Rows from block 2 of the encoder, named by matrix and row number. Each number is 50 + 10 x the weight over the matrix's rms, rounded and kept within 0 to 99. All counts start at 0.
# convs2: project pointwise conv (encoder.blocks.2.convs.2.weight, 64x256x1x1), inputs 128-191
convs2.0:52 52 55 49 37 42 40 37 61 41 52 50 34 48 51 54 31 48 45 53 40 44 57 44 50 47 46 37 42 45 63 47 50 59 43 55 48 55 46 49 45 37 43 45 54 44 31 53 60 55 42 52 54 64 41 58 38 40 52 36 54 58 56 47
convs2.1:42 28 42 64 48 43 37 50 56 67 51 58 49 31 51 47 66 41 46 49 42 60 47 52 51 49 42 39 41 32 51 59 59 51 53 41 59 52 59 46 48 38 73 46 46 56 43 45 70 50 47 53 59 53 52 29 58 40 43 50 58 37 58 48
convs2.2:40 40 40 49 44 46 66 48 47 62 71 62 53 60 51 40 47 46 47 57 48 53 52 46 43 59 53 76 26 49 62 45 42 59 65 60 64 57 55 54 35 77 36 40 58 53 46 42 53 61 46 51 53 46 52 34 42 44 52 50 60 63 52 50
convs2.3:43 48 51 44 44 37 44 45 51 45 49 46 60 35 43 33 56 48 40 43 56 43 45 50 33 59 50 36 50 45 39 47 64 63 59 42 45 49 49 65 41 30 58 70 50 65 51 50 49 41 47 31 43 56 42 46 69 47 43 58 54 55 38 57
convs2.4:31 66 73 40 60 52 50 56 48 54 63 62 37 50 56 50 53 62 62 56 39 63 62 59 41 44 62 59 35 66 69 43 49 74 54 65 48 42 60 62 25 44 41 68 30 40 55 80 56 40 54 58 54 54 61 47 51 54 49 64 54 45 56 39
convs2.5:41 60 53 54 47 38 52 21 50 46 62 33 68 54 38 32 52 62 50 36 62 50 34 46 62 59 61 45 69 46 63 56 47 49 59 53 38 28 55 50 53 46 69 46 57 54 49 55 53 39 53 52 50 46 50 52 51 51 59 55 61 61 49 63
convs2.6:61 58 53 45 37 48 65 53 47 40 31 39 45 38 38 48 47 47 68 46 53 43 67 50 50 62 30 36 48 60 48 54 41 39 46 45 48 41 50 63 54 57 45 55 52 51 57 56 56 71 49 32 49 40 47 45 36 40 59 55 54 47 48 38
convs2.7:61 50 70 25 54 60 46 48 42 42 52 57 44 51 56 66 36 51 34 46 66 56 41 54 55 38 62 55 54 42 54 61 47 49 56 67 50 52 58 38 46 70 49 50 32 43 44 58 64 65 60 46 58 49 51 64 38 64 52 45 34 67 51 36
convs2.8:40 45 37 49 41 51 44 60 44 48 48 53 56 67 58 44 40 60 64 54 57 66 54 41 59 29 55 52 49 40 34 45 34 57 30 42 43 40 49 39 46 71 55 55 54 51 46 52 58 61 49 44 43 49 47 61 67 56 54 64 42 69 41 56
convs2.9:56 57 49 57 67 56 49 51 36 49 47 35 43 40 58 45 60 57 57 65 49 37 57 63 42 53 42 64 49 45 59 60 53 56 57 54 46 62 53 44 43 56 40 48 67 52 34 48 55 52 55 41 45 52 63 47 60 38 53 47 56 35 57 34
convs2.10:64 76 50 38 46 39 58 49 43 51 35 70 54 45 49 29 57 40 44 46 62 45 61 44 46 63 36 60 39 43 42 35 32 32 60 50 45 48 48 61 66 47 44 52 33 53 53 45 47 60 56 43 64 45 52 55 35 63 49 48 64 45 51 44
convs2.11:35 51 66 37 39 43 21 67 50 41 52 66 61 29 58 50 55 57 43 52 54 39 52 59 53 48 52 54 49 47 55 65 67 52 49 62 51 51 63 47 33 51 58 42 43 57 29 45 54 52 47 58 57 51 51 47 34 54 27 53 52 60 51 57
convs2.12:38 47 42 40 31 39 66 42 53 48 42 62 45 58 41 50 46 44 40 45 57 60 52 43 54 32 40 45 62 57 59 51 49 36 39 55 61 55 51 47 45 33 39 49 38 48 42 47 41 58 64 43 54 48 39 66 48 44 38 43 61 59 49 45
convs2.13:69 52 51 34 54 49 51 60 48 39 57 56 52 58 54 79 54 53 61 46 47 77 43 53 57 53 56 43 60 42 59 44 43 57 44 49 53 63 47 51 51 37 60 51 53 48 77 70 62 46 55 49 41 55 47 56 42 53 50 50 40 57 48 52
convs2.14:36 48 50 67 46 44 37 40 49 55 61 38 52 46 52 37 50 45 39 36 50 49 53 53 56 46 54 49 54 46 50 60 44 36 53 46 42 47 52 45 42 46 82 48 42 55 45 42 46 36 42 59 60 44 52 28 53 58 42 62 56 63 63 43
convs2.15:66 71 37 55 23 46 77 43 58 78 54 49 57 41 46 36 37 54 53 38 42 40 49 61 46 48 36 51 56 65 45 37 50 49 62 40 42 55 40 51 59 46 68 47 38 59 74 47 56 59 63 72 55 57 58 46 61 43 69 45 65 48 54 45
convs2.16:54 72 59 55 57 72 47 65 54 59 52 47 41 43 35 60 55 51 61 53 45 57 51 40 42 44 48 71 32 49 58 52 48 52 56 60 47 41 60 49 15 45 42 47 72 31 46 54 61 67 45 30 65 63 53 46 63 53 63 55 42 17 46 44
convs2.17:47 41 64 49 43 51 50 64 50 53 56 57 60 45 43 63 53 38 59 32 37 60 49 68 38 66 47 39 47 58 51 50 45 47 48 44 51 52 44 55 58 19 52 38 38 41 46 29 55 42 56 48 54 58 49 58 33 45 52 32 46 58 59 66
convs2.18:46 47 59 46 34 44 70 23 29 47 32 63 49 38 48 21 44 54 38 34 43 42 47 67 83 36 42 58 41 32 55 41 62 63 47 40 36 51 58 24 58 37 16 52 84 67 55 46 34 44 52 63 43 51 52 63 22 60 58 37 57 50 57 51
convs2.19:54 58 52 64 72 53 44 55 65 62 34 32 43 55 63 75 64 43 52 50 40 60 48 63 43 52 52 65 55 50 59 67 55 46 45 55 47 41 63 55 55 43 96 50 64 40 44 42 70 42 53 56 42 37 53 52 92 34 48 52 47 37 44 43
convs2.20:48 41 46 61 43 51 48 56 56 48 37 40 44 37 56 57 52 31 51 52 32 52 52 48 52 44 35 40 55 27 55 57 48 39 45 52 46 58 48 40 54 67 50 75 39 44 50 40 56 48 42 53 42 54 52 56 72 46 55 47 80 57 58 45
convs2.21:25 31 22 50 36 42 47 41 45 39 70 45 61 54 31 44 50 44 51 43 63 59 50 42 55 62 45 42 46 76 62 40 50 47 36 38 45 56 44 55 43 50 58 55 27 51 74 32 42 58 60 61 49 30 46 41 42 60 31 46 53 50 30 65
convs2.22:46 62 77 52 35 44 48 27 60 63 43 57 56 59 51 21 40 46 41 45 64 49 72 49 48 65 61 56 41 53 48 60 44 52 47 61 42 49 57 38 73 29 30 38 65 57 39 51 44 64 44 56 49 57 49 50 31 52 41 50 60 46 66 55
convs2.23:52 52 53 53 63 39 34 49 44 40 60 45 75 28 46 42 48 46 39 44 48 68 44 38 49 49 56 40 52 49 52 44 48 56 47 43 42 41 50 35 74 45 59 46 39 60 44 56 50 47 49 56 57 53 48 47 66 60 43 40 38 40 57 57
convs2.24:43 56 70 55 40 41 50 38 57 42 50 43 60 72 44 59 56 47 50 63 49 53 63 46 43 46 46 58 43 46 48 61 41 41 55 50 55 49 39 54 35 42 44 66 64 47 59 41 69 49 42 54 59 60 40 19 53 59 43 49 33 55 65 66
convs2.25:50 70 44 51 55 57 52 52 57 49 53 48 47 55 54 81 57 45 55 65 50 58 48 42 47 44 49 50 56 43 31 48 43 64 50 44 53 52 61 49 43 37 63 49 71 54 48 42 40 49 42 62 57 50 42 48 71 47 52 46 36 44 34 52
convs2.26:65 33 51 49 39 60 50 65 57 52 52 50 37 42 54 68 66 58 49 59 42 62 53 71 49 52 52 47 48 53 45 55 54 45 52 58 52 47 54 40 45 61 94 43 47 48 51 47 57 55 50 65 45 41 58 63 74 44 64 58 48 39 59 39
convs2.27:52 46 63 38 44 64 37 66 56 67 37 41 46 56 65 69 44 64 63 58 51 48 37 66 44 30 64 41 57 58 51 52 61 69 52 57 36 51 58 57 51 39 53 37 84 49 38 62 66 46 47 39 64 56 45 69 74 45 66 57 48 56 49 48
convs2.28:52 47 53 41 40 28 36 17 51 42 52 72 36 39 54 37 66 62 43 61 52 57 51 47 30 57 53 40 50 42 41 43 38 45 51 33 59 51 50 42 53 33 55 36 27 36 56 39 52 57 56 47 37 55 58 40 51 56 28 49 45 54 41 50
convs2.29:50 71 22 57 61 43 61 51 51 43 43 57 42 31 59 85 60 51 49 59 59 67 48 72 61 57 51 61 59 56 51 60 59 67 40 66 51 63 59 50 56 41 34 46 50 59 52 56 45 44 46 50 55 61 72 20 40 55 64 41 57 63 59 43
convs2.30:34 47 48 36 44 41 59 41 44 33 32 56 51 41 56 28 50 50 32 60 46 53 34 36 47 53 47 38 61 55 38 49 54 53 50 46 49 51 63 44 69 54 42 33 43 47 49 33 20 41 51 54 50 47 52 46 58 58 61 53 35 46 53 45
convs2.31:47 71 50 30 32 34 47 48 51 40 66 36 41 53 48 29 43 49 54 56 48 44 54 36 51 38 42 52 32 37 26 29 50 49 45 35 44 44 45 43 40 61 37 51 43 33 44 32 44 44 50 65 40 52 47 60 41 63 57 21 58 41 41 59
convs2.32:59 55 68 51 56 66 56 63 43 60 46 51 57 36 46 32 51 49 54 44 48 39 51 44 44 49 38 37 45 47 51 42 61 40 58 38 54 53 29 54 63 43 38 46 59 50 42 47 41 50 44 50 55 60 53 57 46 51 52 40 34 43 44 39
convs2.33:52 40 37 55 49 35 46 29 27 52 59 57 66 80 62 61 57 48 54 47 42 53 38 62 63 57 49 78 53 36 65 31 48 45 33 53 65 33 48 48 44 45 67 65 51 54 61 46 46 55 61 53 57 34 52 55 59 48 41 57 56 45 40 56
convs2.34:70 31 52 37 48 50 41 50 46 46 44 62 32 46 66 35 54 46 47 46 53 64 40 54 45 46 44 22 53 48 36 46 34 46 48 50 44 50 50 51 60 56 67 51 44 41 62 47 50 56 52 61 57 62 50 46 58 54 49 29 54 58 61 42
convs2.35:64 32 55 57 71 54 51 51 35 52 52 47 64 39 57 18 55 44 35 34 49 51 44 62 37 49 44 53 64 42 48 55 67 38 50 48 44 50 48 50 45 46 45 57 27 49 57 42 54 41 52 51 55 68 40 33 31 49 46 58 49 56 58 62
convs2.36:57 68 58 50 66 55 51 67 37 51 57 48 61 45 50 65 57 55 74 42 57 52 37 55 50 61 52 46 52 47 50 31 34 65 45 59 42 52 54 44 48 69 14 69 71 55 42 48 48 50 43 44 43 63 68 48 54 41 52 56 46 40 41 54
convs2.37:44 54 60 48 57 61 50 56 47 41 33 67 41 49 27 61 59 43 49 52 52 42 48 44 47 54 51 52 42 34 44 63 43 41 40 63 73 56 53 43 55 53 85 49 61 59 54 52 48 42 62 67 42 36 51 43 54 47 52 40 40 56 63 36
convs2.38:54 57 62 34 53 54 61 46 52 48 50 51 36 61 36 70 55 54 51 48 46 47 59 50 58 51 59 64 46 68 46 52 38 54 59 55 53 47 40 42 52 42 33 57 56 31 60 39 47 55 65 54 61 46 50 48 25 52 69 54 42 25 43 50
convs2.39:43 53 61 40 62 38 43 39 51 51 49 45 26 56 72 35 67 58 47 49 50 46 46 54 48 44 33 43 42 36 49 56 52 49 53 45 50 44 48 52 47 40 68 40 42 49 54 66 46 37 45 54 47 60 57 39 48 47 48 52 74 53 43 48
convs2.40:32 32 54 37 85 31 45 59 38 47 53 29 46 40 77 80 53 48 49 45 50 53 39 30 37 44 71 49 29 60 43 56 23 50 42 47 35 35 53 52 34 48 65 30 53 47 56 45 95 49 57 51 60 50 41 32 80 61 44 42 57 61 48 48
convs2.41:52 57 59 64 51 57 70 55 49 59 54 59 50 60 38 52 45 62 63 42 52 45 60 45 34 35 64 54 53 44 46 48 56 50 49 64 66 48 43 66 53 55 40 50 41 51 65 66 72 33 62 61 61 50 51 46 39 53 61 42 56 56 65 55
convs2.42:41 61 57 58 59 41 60 34 52 49 38 58 36 59 54 45 56 40 46 55 42 50 56 54 53 41 54 56 47 42 58 56 66 65 49 61 44 50 70 50 63 40 74 64 50 36 42 38 60 43 55 54 58 53 50 59 67 56 55 48 41 45 65 39
convs2.43:70 38 52 54 84 56 41 51 52 47 34 55 35 64 64 53 61 66 55 46 50 57 51 55 48 46 38 36 56 52 38 52 41 48 41 51 61 57 45 57 82 57 66 45 48 65 52 59 47 54 52 66 61 47 55 50 47 50 46 40 48 43 59 52
convs2.44:60 58 47 56 61 47 64 59 53 65 53 56 49 45 62 74 65 54 47 57 40 59 49 47 45 56 68 52 46 51 40 51 50 57 46 41 44 42 49 44 31 29 49 37 75 62 55 53 78 50 53 39 46 37 51 42 62 50 48 62 50 46 61 60
convs2.45:47 59 55 43 48 33 61 34 47 45 55 59 46 26 56 58 53 43 33 50 56 52 52 57 44 49 58 60 40 56 61 45 60 58 47 43 49 49 42 51 61 51 09 51 36 48 61 47 60 62 49 53 35 56 53 45 19 49 57 44 63 51 50 58
convs2.46:53 41 73 41 72 59 53 71 62 49 60 74 56 61 38 61 48 56 38 59 39 68 48 50 51 71 44 44 33 60 47 57 61 43 42 57 46 59 47 48 40 50 34 47 67 51 47 45 49 49 55 56 53 40 52 61 30 38 55 43 44 45 66 55
convs2.47:51 60 61 54 53 57 43 47 47 52 41 50 49 34 43 68 55 56 50 44 32 61 62 45 66 37 61 59 58 49 50 52 66 37 53 53 53 50 41 43 54 46 50 65 53 56 53 41 44 44 46 58 53 52 47 51 45 58 52 63 59 44 50 46
convs2.48:46 39 43 45 78 53 49 32 36 60 58 36 32 60 59 69 41 56 58 54 42 52 49 39 47 46 65 68 68 40 50 49 37 49 37 47 46 43 41 44 48 63 61 55 61 43 53 54 78 48 49 63 35 65 45 33 72 48 47 53 50 56 53 56
convs2.49:59 39 49 48 53 43 37 60 44 58 49 51 57 55 69 68 54 53 49 65 37 65 54 39 43 60 37 59 48 39 60 28 50 42 47 57 60 49 35 49 35 59 46 42 47 56 43 58 43 60 44 59 44 58 31 63 45 42 47 34 41 54 65 41
convs2.50:50 58 62 54 66 48 47 59 50 51 48 50 58 51 54 49 31 66 41 46 39 48 50 53 56 45 49 56 64 47 59 63 50 49 44 62 57 48 47 40 55 50 83 69 40 48 58 41 73 44 58 64 51 42 45 56 66 47 60 32 48 46 55 55
convs2.51:33 53 66 37 54 66 63 46 57 49 39 61 45 56 38 55 46 45 63 49 57 46 46 46 39 50 37 48 48 52 64 59 36 40 60 41 66 43 37 57 70 48 37 44 55 46 55 42 43 52 47 47 42 47 53 38 41 48 50 33 45 67 55 51
convs2.52:62 52 47 34 30 35 60 48 53 52 48 42 43 34 58 56 44 32 32 37 45 67 49 46 58 51 52 46 58 68 52 41 46 53 46 57 50 52 40 44 46 62 74 42 23 44 60 38 30 64 49 52 55 40 57 41 58 41 61 42 53 54 43 31
convs2.53:50 42 49 45 40 60 44 53 27 41 70 62 50 55 55 68 51 58 29 45 52 45 55 37 41 67 37 65 58 41 59 48 58 55 51 58 81 50 49 58 51 62 75 54 40 54 54 56 51 43 50 56 49 54 35 56 44 48 42 52 35 63 62 26
convs2.54:52 37 36 57 45 41 62 36 48 41 51 32 45 48 42 58 64 45 49 36 44 58 52 59 41 32 40 55 62 69 44 54 59 47 38 42 50 47 37 54 46 33 63 36 47 42 64 48 45 56 47 48 63 56 60 35 66 34 62 50 40 47 51 57
convs2.55:55 38 63 56 28 59 60 43 47 56 50 45 44 46 64 34 57 44 54 47 57 53 50 53 38 50 42 45 51 57 53 44 48 53 44 41 42 50 46 55 54 54 33 38 34 38 40 68 50 50 47 56 56 58 55 56 59 59 40 53 44 58 80 53
convs2.56:46 44 50 58 34 60 50 51 58 45 55 49 30 46 56 77 55 46 54 53 63 62 60 43 46 40 58 45 54 39 48 59 40 44 42 55 54 52 60 44 46 40 95 55 67 49 43 57 60 53 52 73 48 49 58 68 86 55 49 42 56 47 57 46
convs2.57:41 57 46 43 55 63 25 66 49 55 58 51 31 55 50 59 42 64 44 50 55 54 59 52 55 52 53 57 60 48 54 57 36 61 60 61 42 47 62 51 47 45 69 60 63 39 36 55 42 48 53 51 51 52 44 61 66 53 53 59 46 47 52 31
convs2.58:45 41 63 39 51 52 69 54 48 33 35 53 44 59 55 77 62 60 47 41 56 35 50 46 56 53 52 58 44 37 44 53 24 59 47 65 42 40 53 51 31 43 70 51 49 48 65 51 66 54 65 45 41 27 51 50 72 48 62 29 55 34 46 52
convs2.59:35 53 62 46 79 60 64 59 65 46 54 40 35 56 50 45 51 53 57 53 52 42 51 53 47 35 63 48 62 41 43 66 30 51 43 54 56 39 53 63 16 61 58 62 37 55 35 48 61 54 45 49 53 35 53 55 68 41 49 56 38 48 53 44
convs2.60:36 72 43 54 39 47 66 54 44 58 39 35 42 40 38 52 67 40 43 45 37 41 43 51 45 40 43 51 37 49 49 40 49 29 49 49 45 51 49 55 38 65 55 44 49 49 44 45 48 51 50 44 39 46 56 34 63 47 52 56 55 32 46 57
convs2.61:35 34 39 39 55 34 42 55 52 38 73 52 64 20 66 52 41 64 33 35 54 39 55 44 41 49 44 47 63 62 32 50 40 58 46 41 49 56 48 47 51 49 34 48 41 47 62 58 33 54 62 49 36 50 45 43 43 37 53 73 52 44 39 62
convs2.62:56 52 37 27 44 45 62 40 44 50 58 61 48 47 42 45 38 47 45 43 50 28 38 53 47 64 38 49 48 61 54 52 41 36 54 30 58 41 61 53 64 43 06 52 43 56 57 45 52 72 53 54 72 61 39 54 19 46 48 47 76 58 44 51
convs2.63:57 67 57 38 68 51 52 49 44 54 23 47 36 56 56 47 61 37 58 37 51 65 51 49 43 55 64 65 40 44 45 54 60 55 53 61 55 45 52 59 77 43 68 72 53 50 66 43 51 43 33 69 51 47 46 45 40 51 58 58 37 47 42 38