{
  "image_size": 64,
  "color_jitter": 0.1,
  "encoder_activation": "gelu",
  "encoder_inner_norm": false,
  "encoder_widths": [64, 128],
  "loss": "l1",
  "latent_channels": 32,
  "decoder_blocks_per_level": 3,
  "muon_scale": "spectral",
  "adamw_weight_decay_other_params": 0
}
Rows from block 8 of the decoder of a small image autoencoder, named by matrix and row number. Rows with one number belong to one channel. Each number is 200 + 30 x the weight over its row's rms, rounded and kept within 0 to 999. All counts start at 0.
After each channel's rows are labels from the 100 images, of 14976, where the channel reaches its highest value: "patch colour" is the nearest of a few named colours to the mean colour under the peak. Only what is clearly more common there than usual is listed. The data: photos of arthropod specimens (BIOSCAN-5M). In brackets: how many of the 100.
# convs0: first 3x3 conv (decoder.decb.2.0.convs.0.weight, 64x64x3x3, each kernel summed), inputs 0-63
# convs1: second 3x3 conv (decoder.decb.2.0.convs.1.weight, 64x64x3x3, transposed, each kernel summed), outputs 0-63

convs0.47,186,193,201,158,212,205,205,170,203,194,211,207,220,195,158,230,168,191,233,141,219,149,180,233,113,209,181,232,147,181,176,246,205,177,203,222,212,211,188,126,203,180,189,221,185,183,200,127,250,156,197,177,206,256,168,216,224,182,217,191,187,196,179,235
convs1.47,210,177,189,219,216,207,197,232,233,205,158,196,169,216,182,209,192,206,170,251,210,197,194,215,258,175,204,131,271,201,193,179,188,234,204,153,223,146,176,225,191,179,197,152,171,238,175,193,178,258,159,235,208,159,254,162,142,217,181,215,176,216,212,195
patch colour: brown (47); black (37)

convs0.31,183,216,156,253,226,170,219,203,228,185,259,159,160,193,181,165,193,210,205,183,181,210,174,179,274,228,204,203,183,236,227,125,189,193,189,141,224,139,202,197,231,198,161,220,195,214,182,206,183,184,215,201,213,208,211,158,250,230,169,186,238,135,196,190
convs1.31,212,205,209,107,222,202,192,202,186,231,115,201,215,214,214,200,182,204,196,223,218,198,194,198,187,194,200,196,239,103,208,235,225,223,205,254,201,268,201,207,151,180,251,192,193,182,241,189,205,221,209,210,163,217,201,191,209,209,234,205,148,247,208,184
patch colour: grey (33)

convs0.21,199,248,199,161,200,187,178,152,238,171,214,201,239,182,190,249,167,203,208,188,200,228,205,249,219,291,155,200,212,223,210,204,173,180,174,201,247,238,207,215,197,234,179,172,205,181,207,244,215,197,212,270,211,244,267,185,207,204,194,225,242,174,244,209
convs1.21,185,208,182,239,196,206,199,204,154,230,132,190,165,201,201,184,180,192,192,193,189,198,206,167,162,195,188,278,184,181,226,205,200,206,211,201,176,185,224,150,180,192,220,220,175,207,261,183,199,220,193,175,173,159,162,174,279,198,218,203,177,295,203,139
patch colour: black (61); brown (39)

convs0.28,269,191,201,195,214,175,202,148,132,226,201,187,235,207,177,216,177,208,147,203,185,218,192,201,201,194,196,204,208,246,239,266,196,184,160,222,127,202,231,174,199,192,179,188,154,197,196,152,285,179,222,161,196,195,179,169,221,206,169,223,208,197,154,200
convs1.28,139,197,214,194,187,197,193,250,237,158,176,198,192,182,153,196,246,208,251,211,219,197,223,232,175,224,207,172,176,149,142,167,203,203,226,136,212,207,149,230,182,221,222,221,223,175,249,215,180,239,167,183,246,190,227,197,144,189,212,200,162,163,188,236
patch colour: brown (44); grey (37)

convs0.48,186,179,238,183,221,275,211,158,216,214,189,213,224,201,234,231,179,151,235,157,193,208,182,167,195,219,186,183,238,208,203,233,187,252,174,219,167,187,211,170,228,229,208,210,203,216,198,272,295,186,189,215,186,268,193,142,207,206,185,205,214,219,191,230
convs1.48,152,196,184,172,187,197,195,234,169,196,184,200,154,182,175,149,201,202,177,182,194,193,198,168,192,194,193,273,113,222,196,152,195,215,202,145,182,193,263,190,184,156,172,202,240,208,214,178,192,203,218,210,256,165,190,200,187,167,166,200,170,166,185,127
patch colour: black (99)

convs0.3,169,231,200,209,228,172,180,218,261,199,214,214,188,168,230,153,193,185,182,215,207,206,175,222,229,170,221,179,190,187,214,177,225,198,214,198,270,173,169,284,202,165,166,164,184,189,186,267,170,200,197,207,209,135,243,172,195,231,221,195,235,241,166,253
convs1.3,168,153,197,194,200,188,181,238,138,244,197,205,189,201,137,200,204,211,181,173,197,211,217,170,160,212,199,241,217,235,200,220,174,208,192,180,118,218,236,158,142,207,221,201,165,183,201,146,191,222,205,165,246,231,189,200,202,185,159,189,174,115,198,202
patch colour: white (73)

convs0.17,199,222,182,223,255,220,237,190,250,211,224,224,214,191,197,228,209,210,193,210,203,194,228,153,213,232,215,128,218,207,203,317,194,236,178,273,223,190,191,197,192,232,193,221,213,220,190,205,238,203,231,210,200,206,206,193,265,187,219,203,252,194,154,207
convs1.17,145,163,186,159,144,209,220,234,166,187,200,188,171,193,173,183,166,188,192,200,195,203,189,199,194,204,169,276,187,182,194,113,192,146,197,128,170,173,150,205,200,213,200,157,175,188,197,198,206,166,137,162,196,200,192,165,152,194,173,198,181,200,203,204
patch colour: brown (69)

convs0.57,227,218,191,227,208,178,214,229,184,163,204,235,203,186,139,198,181,227,279,164,172,205,179,197,216,206,190,227,203,184,216,207,176,184,212,148,182,168,200,215,155,161,201,136,206,159,207,141,174,217,176,202,149,183,230,195,210,189,270,204,134,204,191,149
convs1.57,221,203,177,203,197,188,186,177,209,242,130,198,202,222,238,199,211,202,139,209,248,209,207,207,226,210,216,196,208,193,147,241,193,242,216,253,219,214,193,214,211,207,223,266,134,253,155,230,205,204,240,210,189,215,230,213,181,162,132,205,206,257,192,233
patch colour: grey (36); black (33)

convs0.19,126,241,207,205,233,207,182,229,225,227,265,192,203,207,186,232,186,195,207,250,248,124,241,200,203,180,192,184,239,175,203,190,178,256,163,202,204,203,195,164,175,214,184,192,227,231,242,230,223,210,215,205,174,194,267,187,176,234,213,225,224,206,182,264
convs1.19,150,160,182,217,210,201,185,179,176,197,216,198,184,187,198,197,252,202,165,178,126,212,207,197,194,207,209,186,146,184,133,176,129,140,204,176,189,166,187,215,201,198,220,148,183,156,130,189,203,212,172,189,190,220,244,202,180,158,184,205,174,143,228,192
patch colour: white (87)

convs0.60,242,161,167,227,233,193,195,211,155,205,211,177,136,180,189,192,206,187,249,219,191,145,219,235,256,190,208,187,191,217,233,200,187,189,208,172,240,209,148,277,181,212,185,136,171,248,179,207,203,229,177,229,200,232,259,179,205,156,187,196,179,216,171,220
convs1.60,183,241,235,177,194,199,192,219,205,211,177,199,238,175,218,191,185,202,139,215,208,200,196,200,162,187,205,212,199,238,164,195,189,189,146,204,182,192,245,146,210,192,210,282,276,188,226,181,191,145,222,186,215,176,130,189,215,256,189,204,206,154,170,147
patch colour: white (94)

convs0.39,254,132,192,191,184,189,183,220,206,222,216,230,193,158,181,200,202,222,90,182,200,182,192,213,168,193,214,224,153,177,168,186,190,210,188,198,162,219,191,191,195,233,187,188,237,169,215,201,226,203,225,167,175,234,225,249,211,199,163,182,269,184,143,247
convs1.39,106,285,212,233,210,205,196,199,187,196,210,204,213,215,213,164,150,193,280,191,207,194,207,190,211,203,200,172,235,251,252,205,252,223,202,214,211,173,211,225,182,219,195,230,178,193,170,211,198,218,160,232,229,211,171,171,179,186,257,195,162,212,240,183
patch colour: grey (50)

convs0.8,177,194,158,208,214,186,179,180,211,227,236,204,166,247,167,203,210,166,202,215,182,159,213,190,208,196,193,199,196,193,169,207,187,181,178,132,250,205,170,264,165,216,177,219,198,148,189,205,225,202,231,231,163,154,261,156,226,203,196,174,223,173,143,281
convs1.8,176,198,240,169,219,193,192,236,168,211,168,202,228,178,230,204,194,204,160,221,264,207,199,199,190,189,210,174,200,231,236,200,172,231,223,244,175,181,210,158,221,179,173,198,248,245,252,174,189,150,174,210,231,194,127,185,228,224,212,197,154,274,188,142
patch colour: white (72)

convs0.9,206,218,194,188,199,166,226,212,247,232,149,221,176,186,179,196,201,218,193,226,184,169,208,187,162,197,224,201,195,184,206,174,155,142,231,214,249,232,220,187,185,198,253,248,187,213,246,189,189,230,157,206,167,246,149,187,269,153,196,247,168,207,230,144
convs1.9,209,178,185,156,198,210,190,235,185,166,215,192,156,180,201,214,223,201,187,208,248,192,207,191,263,202,194,208,239,256,157,209,134,184,182,224,180,143,145,198,207,190,163,138,166,164,198,227,196,217,210,160,283,193,169,211,239,193,193,203,196,162,227,177
patch colour: brown (66)

convs0.36,180,167,218,189,211,281,215,216,226,202,193,178,219,177,206,213,229,160,187,232,200,213,192,248,240,258,202,162,190,210,186,254,198,205,192,255,294,184,181,277,204,268,207,171,184,190,196,209,191,175,177,207,204,220,209,188,230,207,240,207,204,185,225,180
convs1.36,244,186,159,222,146,203,207,171,154,205,227,197,172,228,182,190,171,196,181,157,215,195,202,165,156,193,186,298,192,199,209,174,217,222,233,169,176,185,200,126,164,197,211,218,232,153,182,190,209,217,202,183,205,165,207,182,216,183,165,200,170,172,237,278
patch colour: black (71); brown (29)

convs0.11,215,220,193,233,145,265,171,179,224,189,186,210,210,192,154,177,182,211,190,195,208,189,202,128,234,148,210,274,185,203,185,226,213,209,201,236,264,218,195,214,184,203,199,190,190,203,193,268,181,164,209,200,211,137,223,242,231,213,200,256,247,208,174,218
convs1.11,220,190,224,200,206,198,206,231,174,223,188,201,173,201,305,179,230,199,147,202,209,207,179,228,225,181,214,285,213,224,200,194,217,227,204,165,235,154,255,217,228,180,203,212,198,198,233,223,196,211,144,265,227,190,209,222,254,204,216,203,149,203,227,193
patch colour: grey (50)

convs0.56,145,210,183,241,184,185,240,263,210,215,215,206,194,254,203,224,200,200,207,140,194,198,210,243,163,185,185,214,185,215,212,238,242,212,252,244,194,221,213,204,169,131,207,191,208,136,168,152,174,209,217,183,191,208,264,202,200,204,211,137,195,165,172,182
convs1.56,219,209,256,169,193,205,210,135,248,162,179,208,179,164,220,211,167,194,243,200,151,199,190,200,231,201,201,213,186,223,199,172,136,233,140,160,184,186,180,215,222,210,192,169,180,232,138,235,195,169,208,185,179,188,159,209,150,172,204,205,201,157,234,266
patch colour: brown (44); black (40)

convs0.6,174,217,158,244,172,205,208,209,222,221,186,225,192,206,220,191,157,201,225,203,166,234,198,214,193,208,208,198,173,216,178,195,115,135,181,166,204,204,205,173,195,189,239,218,228,205,186,142,181,211,182,143,198,213,227,186,228,209,122,208,179,163,193,294
convs1.6,198,180,220,140,206,180,170,195,160,197,247,199,198,234,174,219,240,205,187,219,245,188,212,200,222,189,226,170,217,223,205,209,296,222,207,219,195,254,182,203,199,195,157,174,153,196,240,198,194,174,210,240,205,212,244,200,203,191,280,205,203,209,225,116
patch colour: grey (45); brown (39)

convs0.10,211,189,209,158,179,177,190,249,173,188,143,173,212,238,184,170,228,140,207,238,197,264,177,206,180,199,165,214,222,247,156,176,229,215,186,120,152,199,209,152,149,194,208,236,189,188,206,154,197,168,203,190,217,218,193,270,193,203,180,203,190,183,210,174
convs1.10,178,245,192,221,190,203,177,194,240,177,188,206,216,208,233,198,199,208,228,206,250,204,233,188,212,210,203,242,165,165,232,299,237,195,213,229,272,196,198,243,184,187,198,164,177,231,226,263,212,207,199,220,216,231,251,274,203,235,189,188,239,200,193,200
patch colour: pink (85)

convs0.15,159,181,228,198,207,228,162,218,215,222,213,228,288,182,207,205,195,204,221,161,167,179,217,239,182,217,234,186,184,194,203,162,183,215,195,124,167,249,172,182,214,244,226,229,212,219,253,207,225,204,257,241,168,242,175,200,231,210,177,159,225,187,243,219
convs1.15,190,187,143,211,178,203,218,178,190,128,199,205,135,214,189,177,173,200,158,192,210,192,213,163,210,205,194,232,204,214,165,216,166,204,202,177,172,150,287,195,199,164,200,195,165,183,131,221,211,169,151,198,227,227,193,150,229,202,196,201,175,149,253,194
patch colour: black (68); brown (32)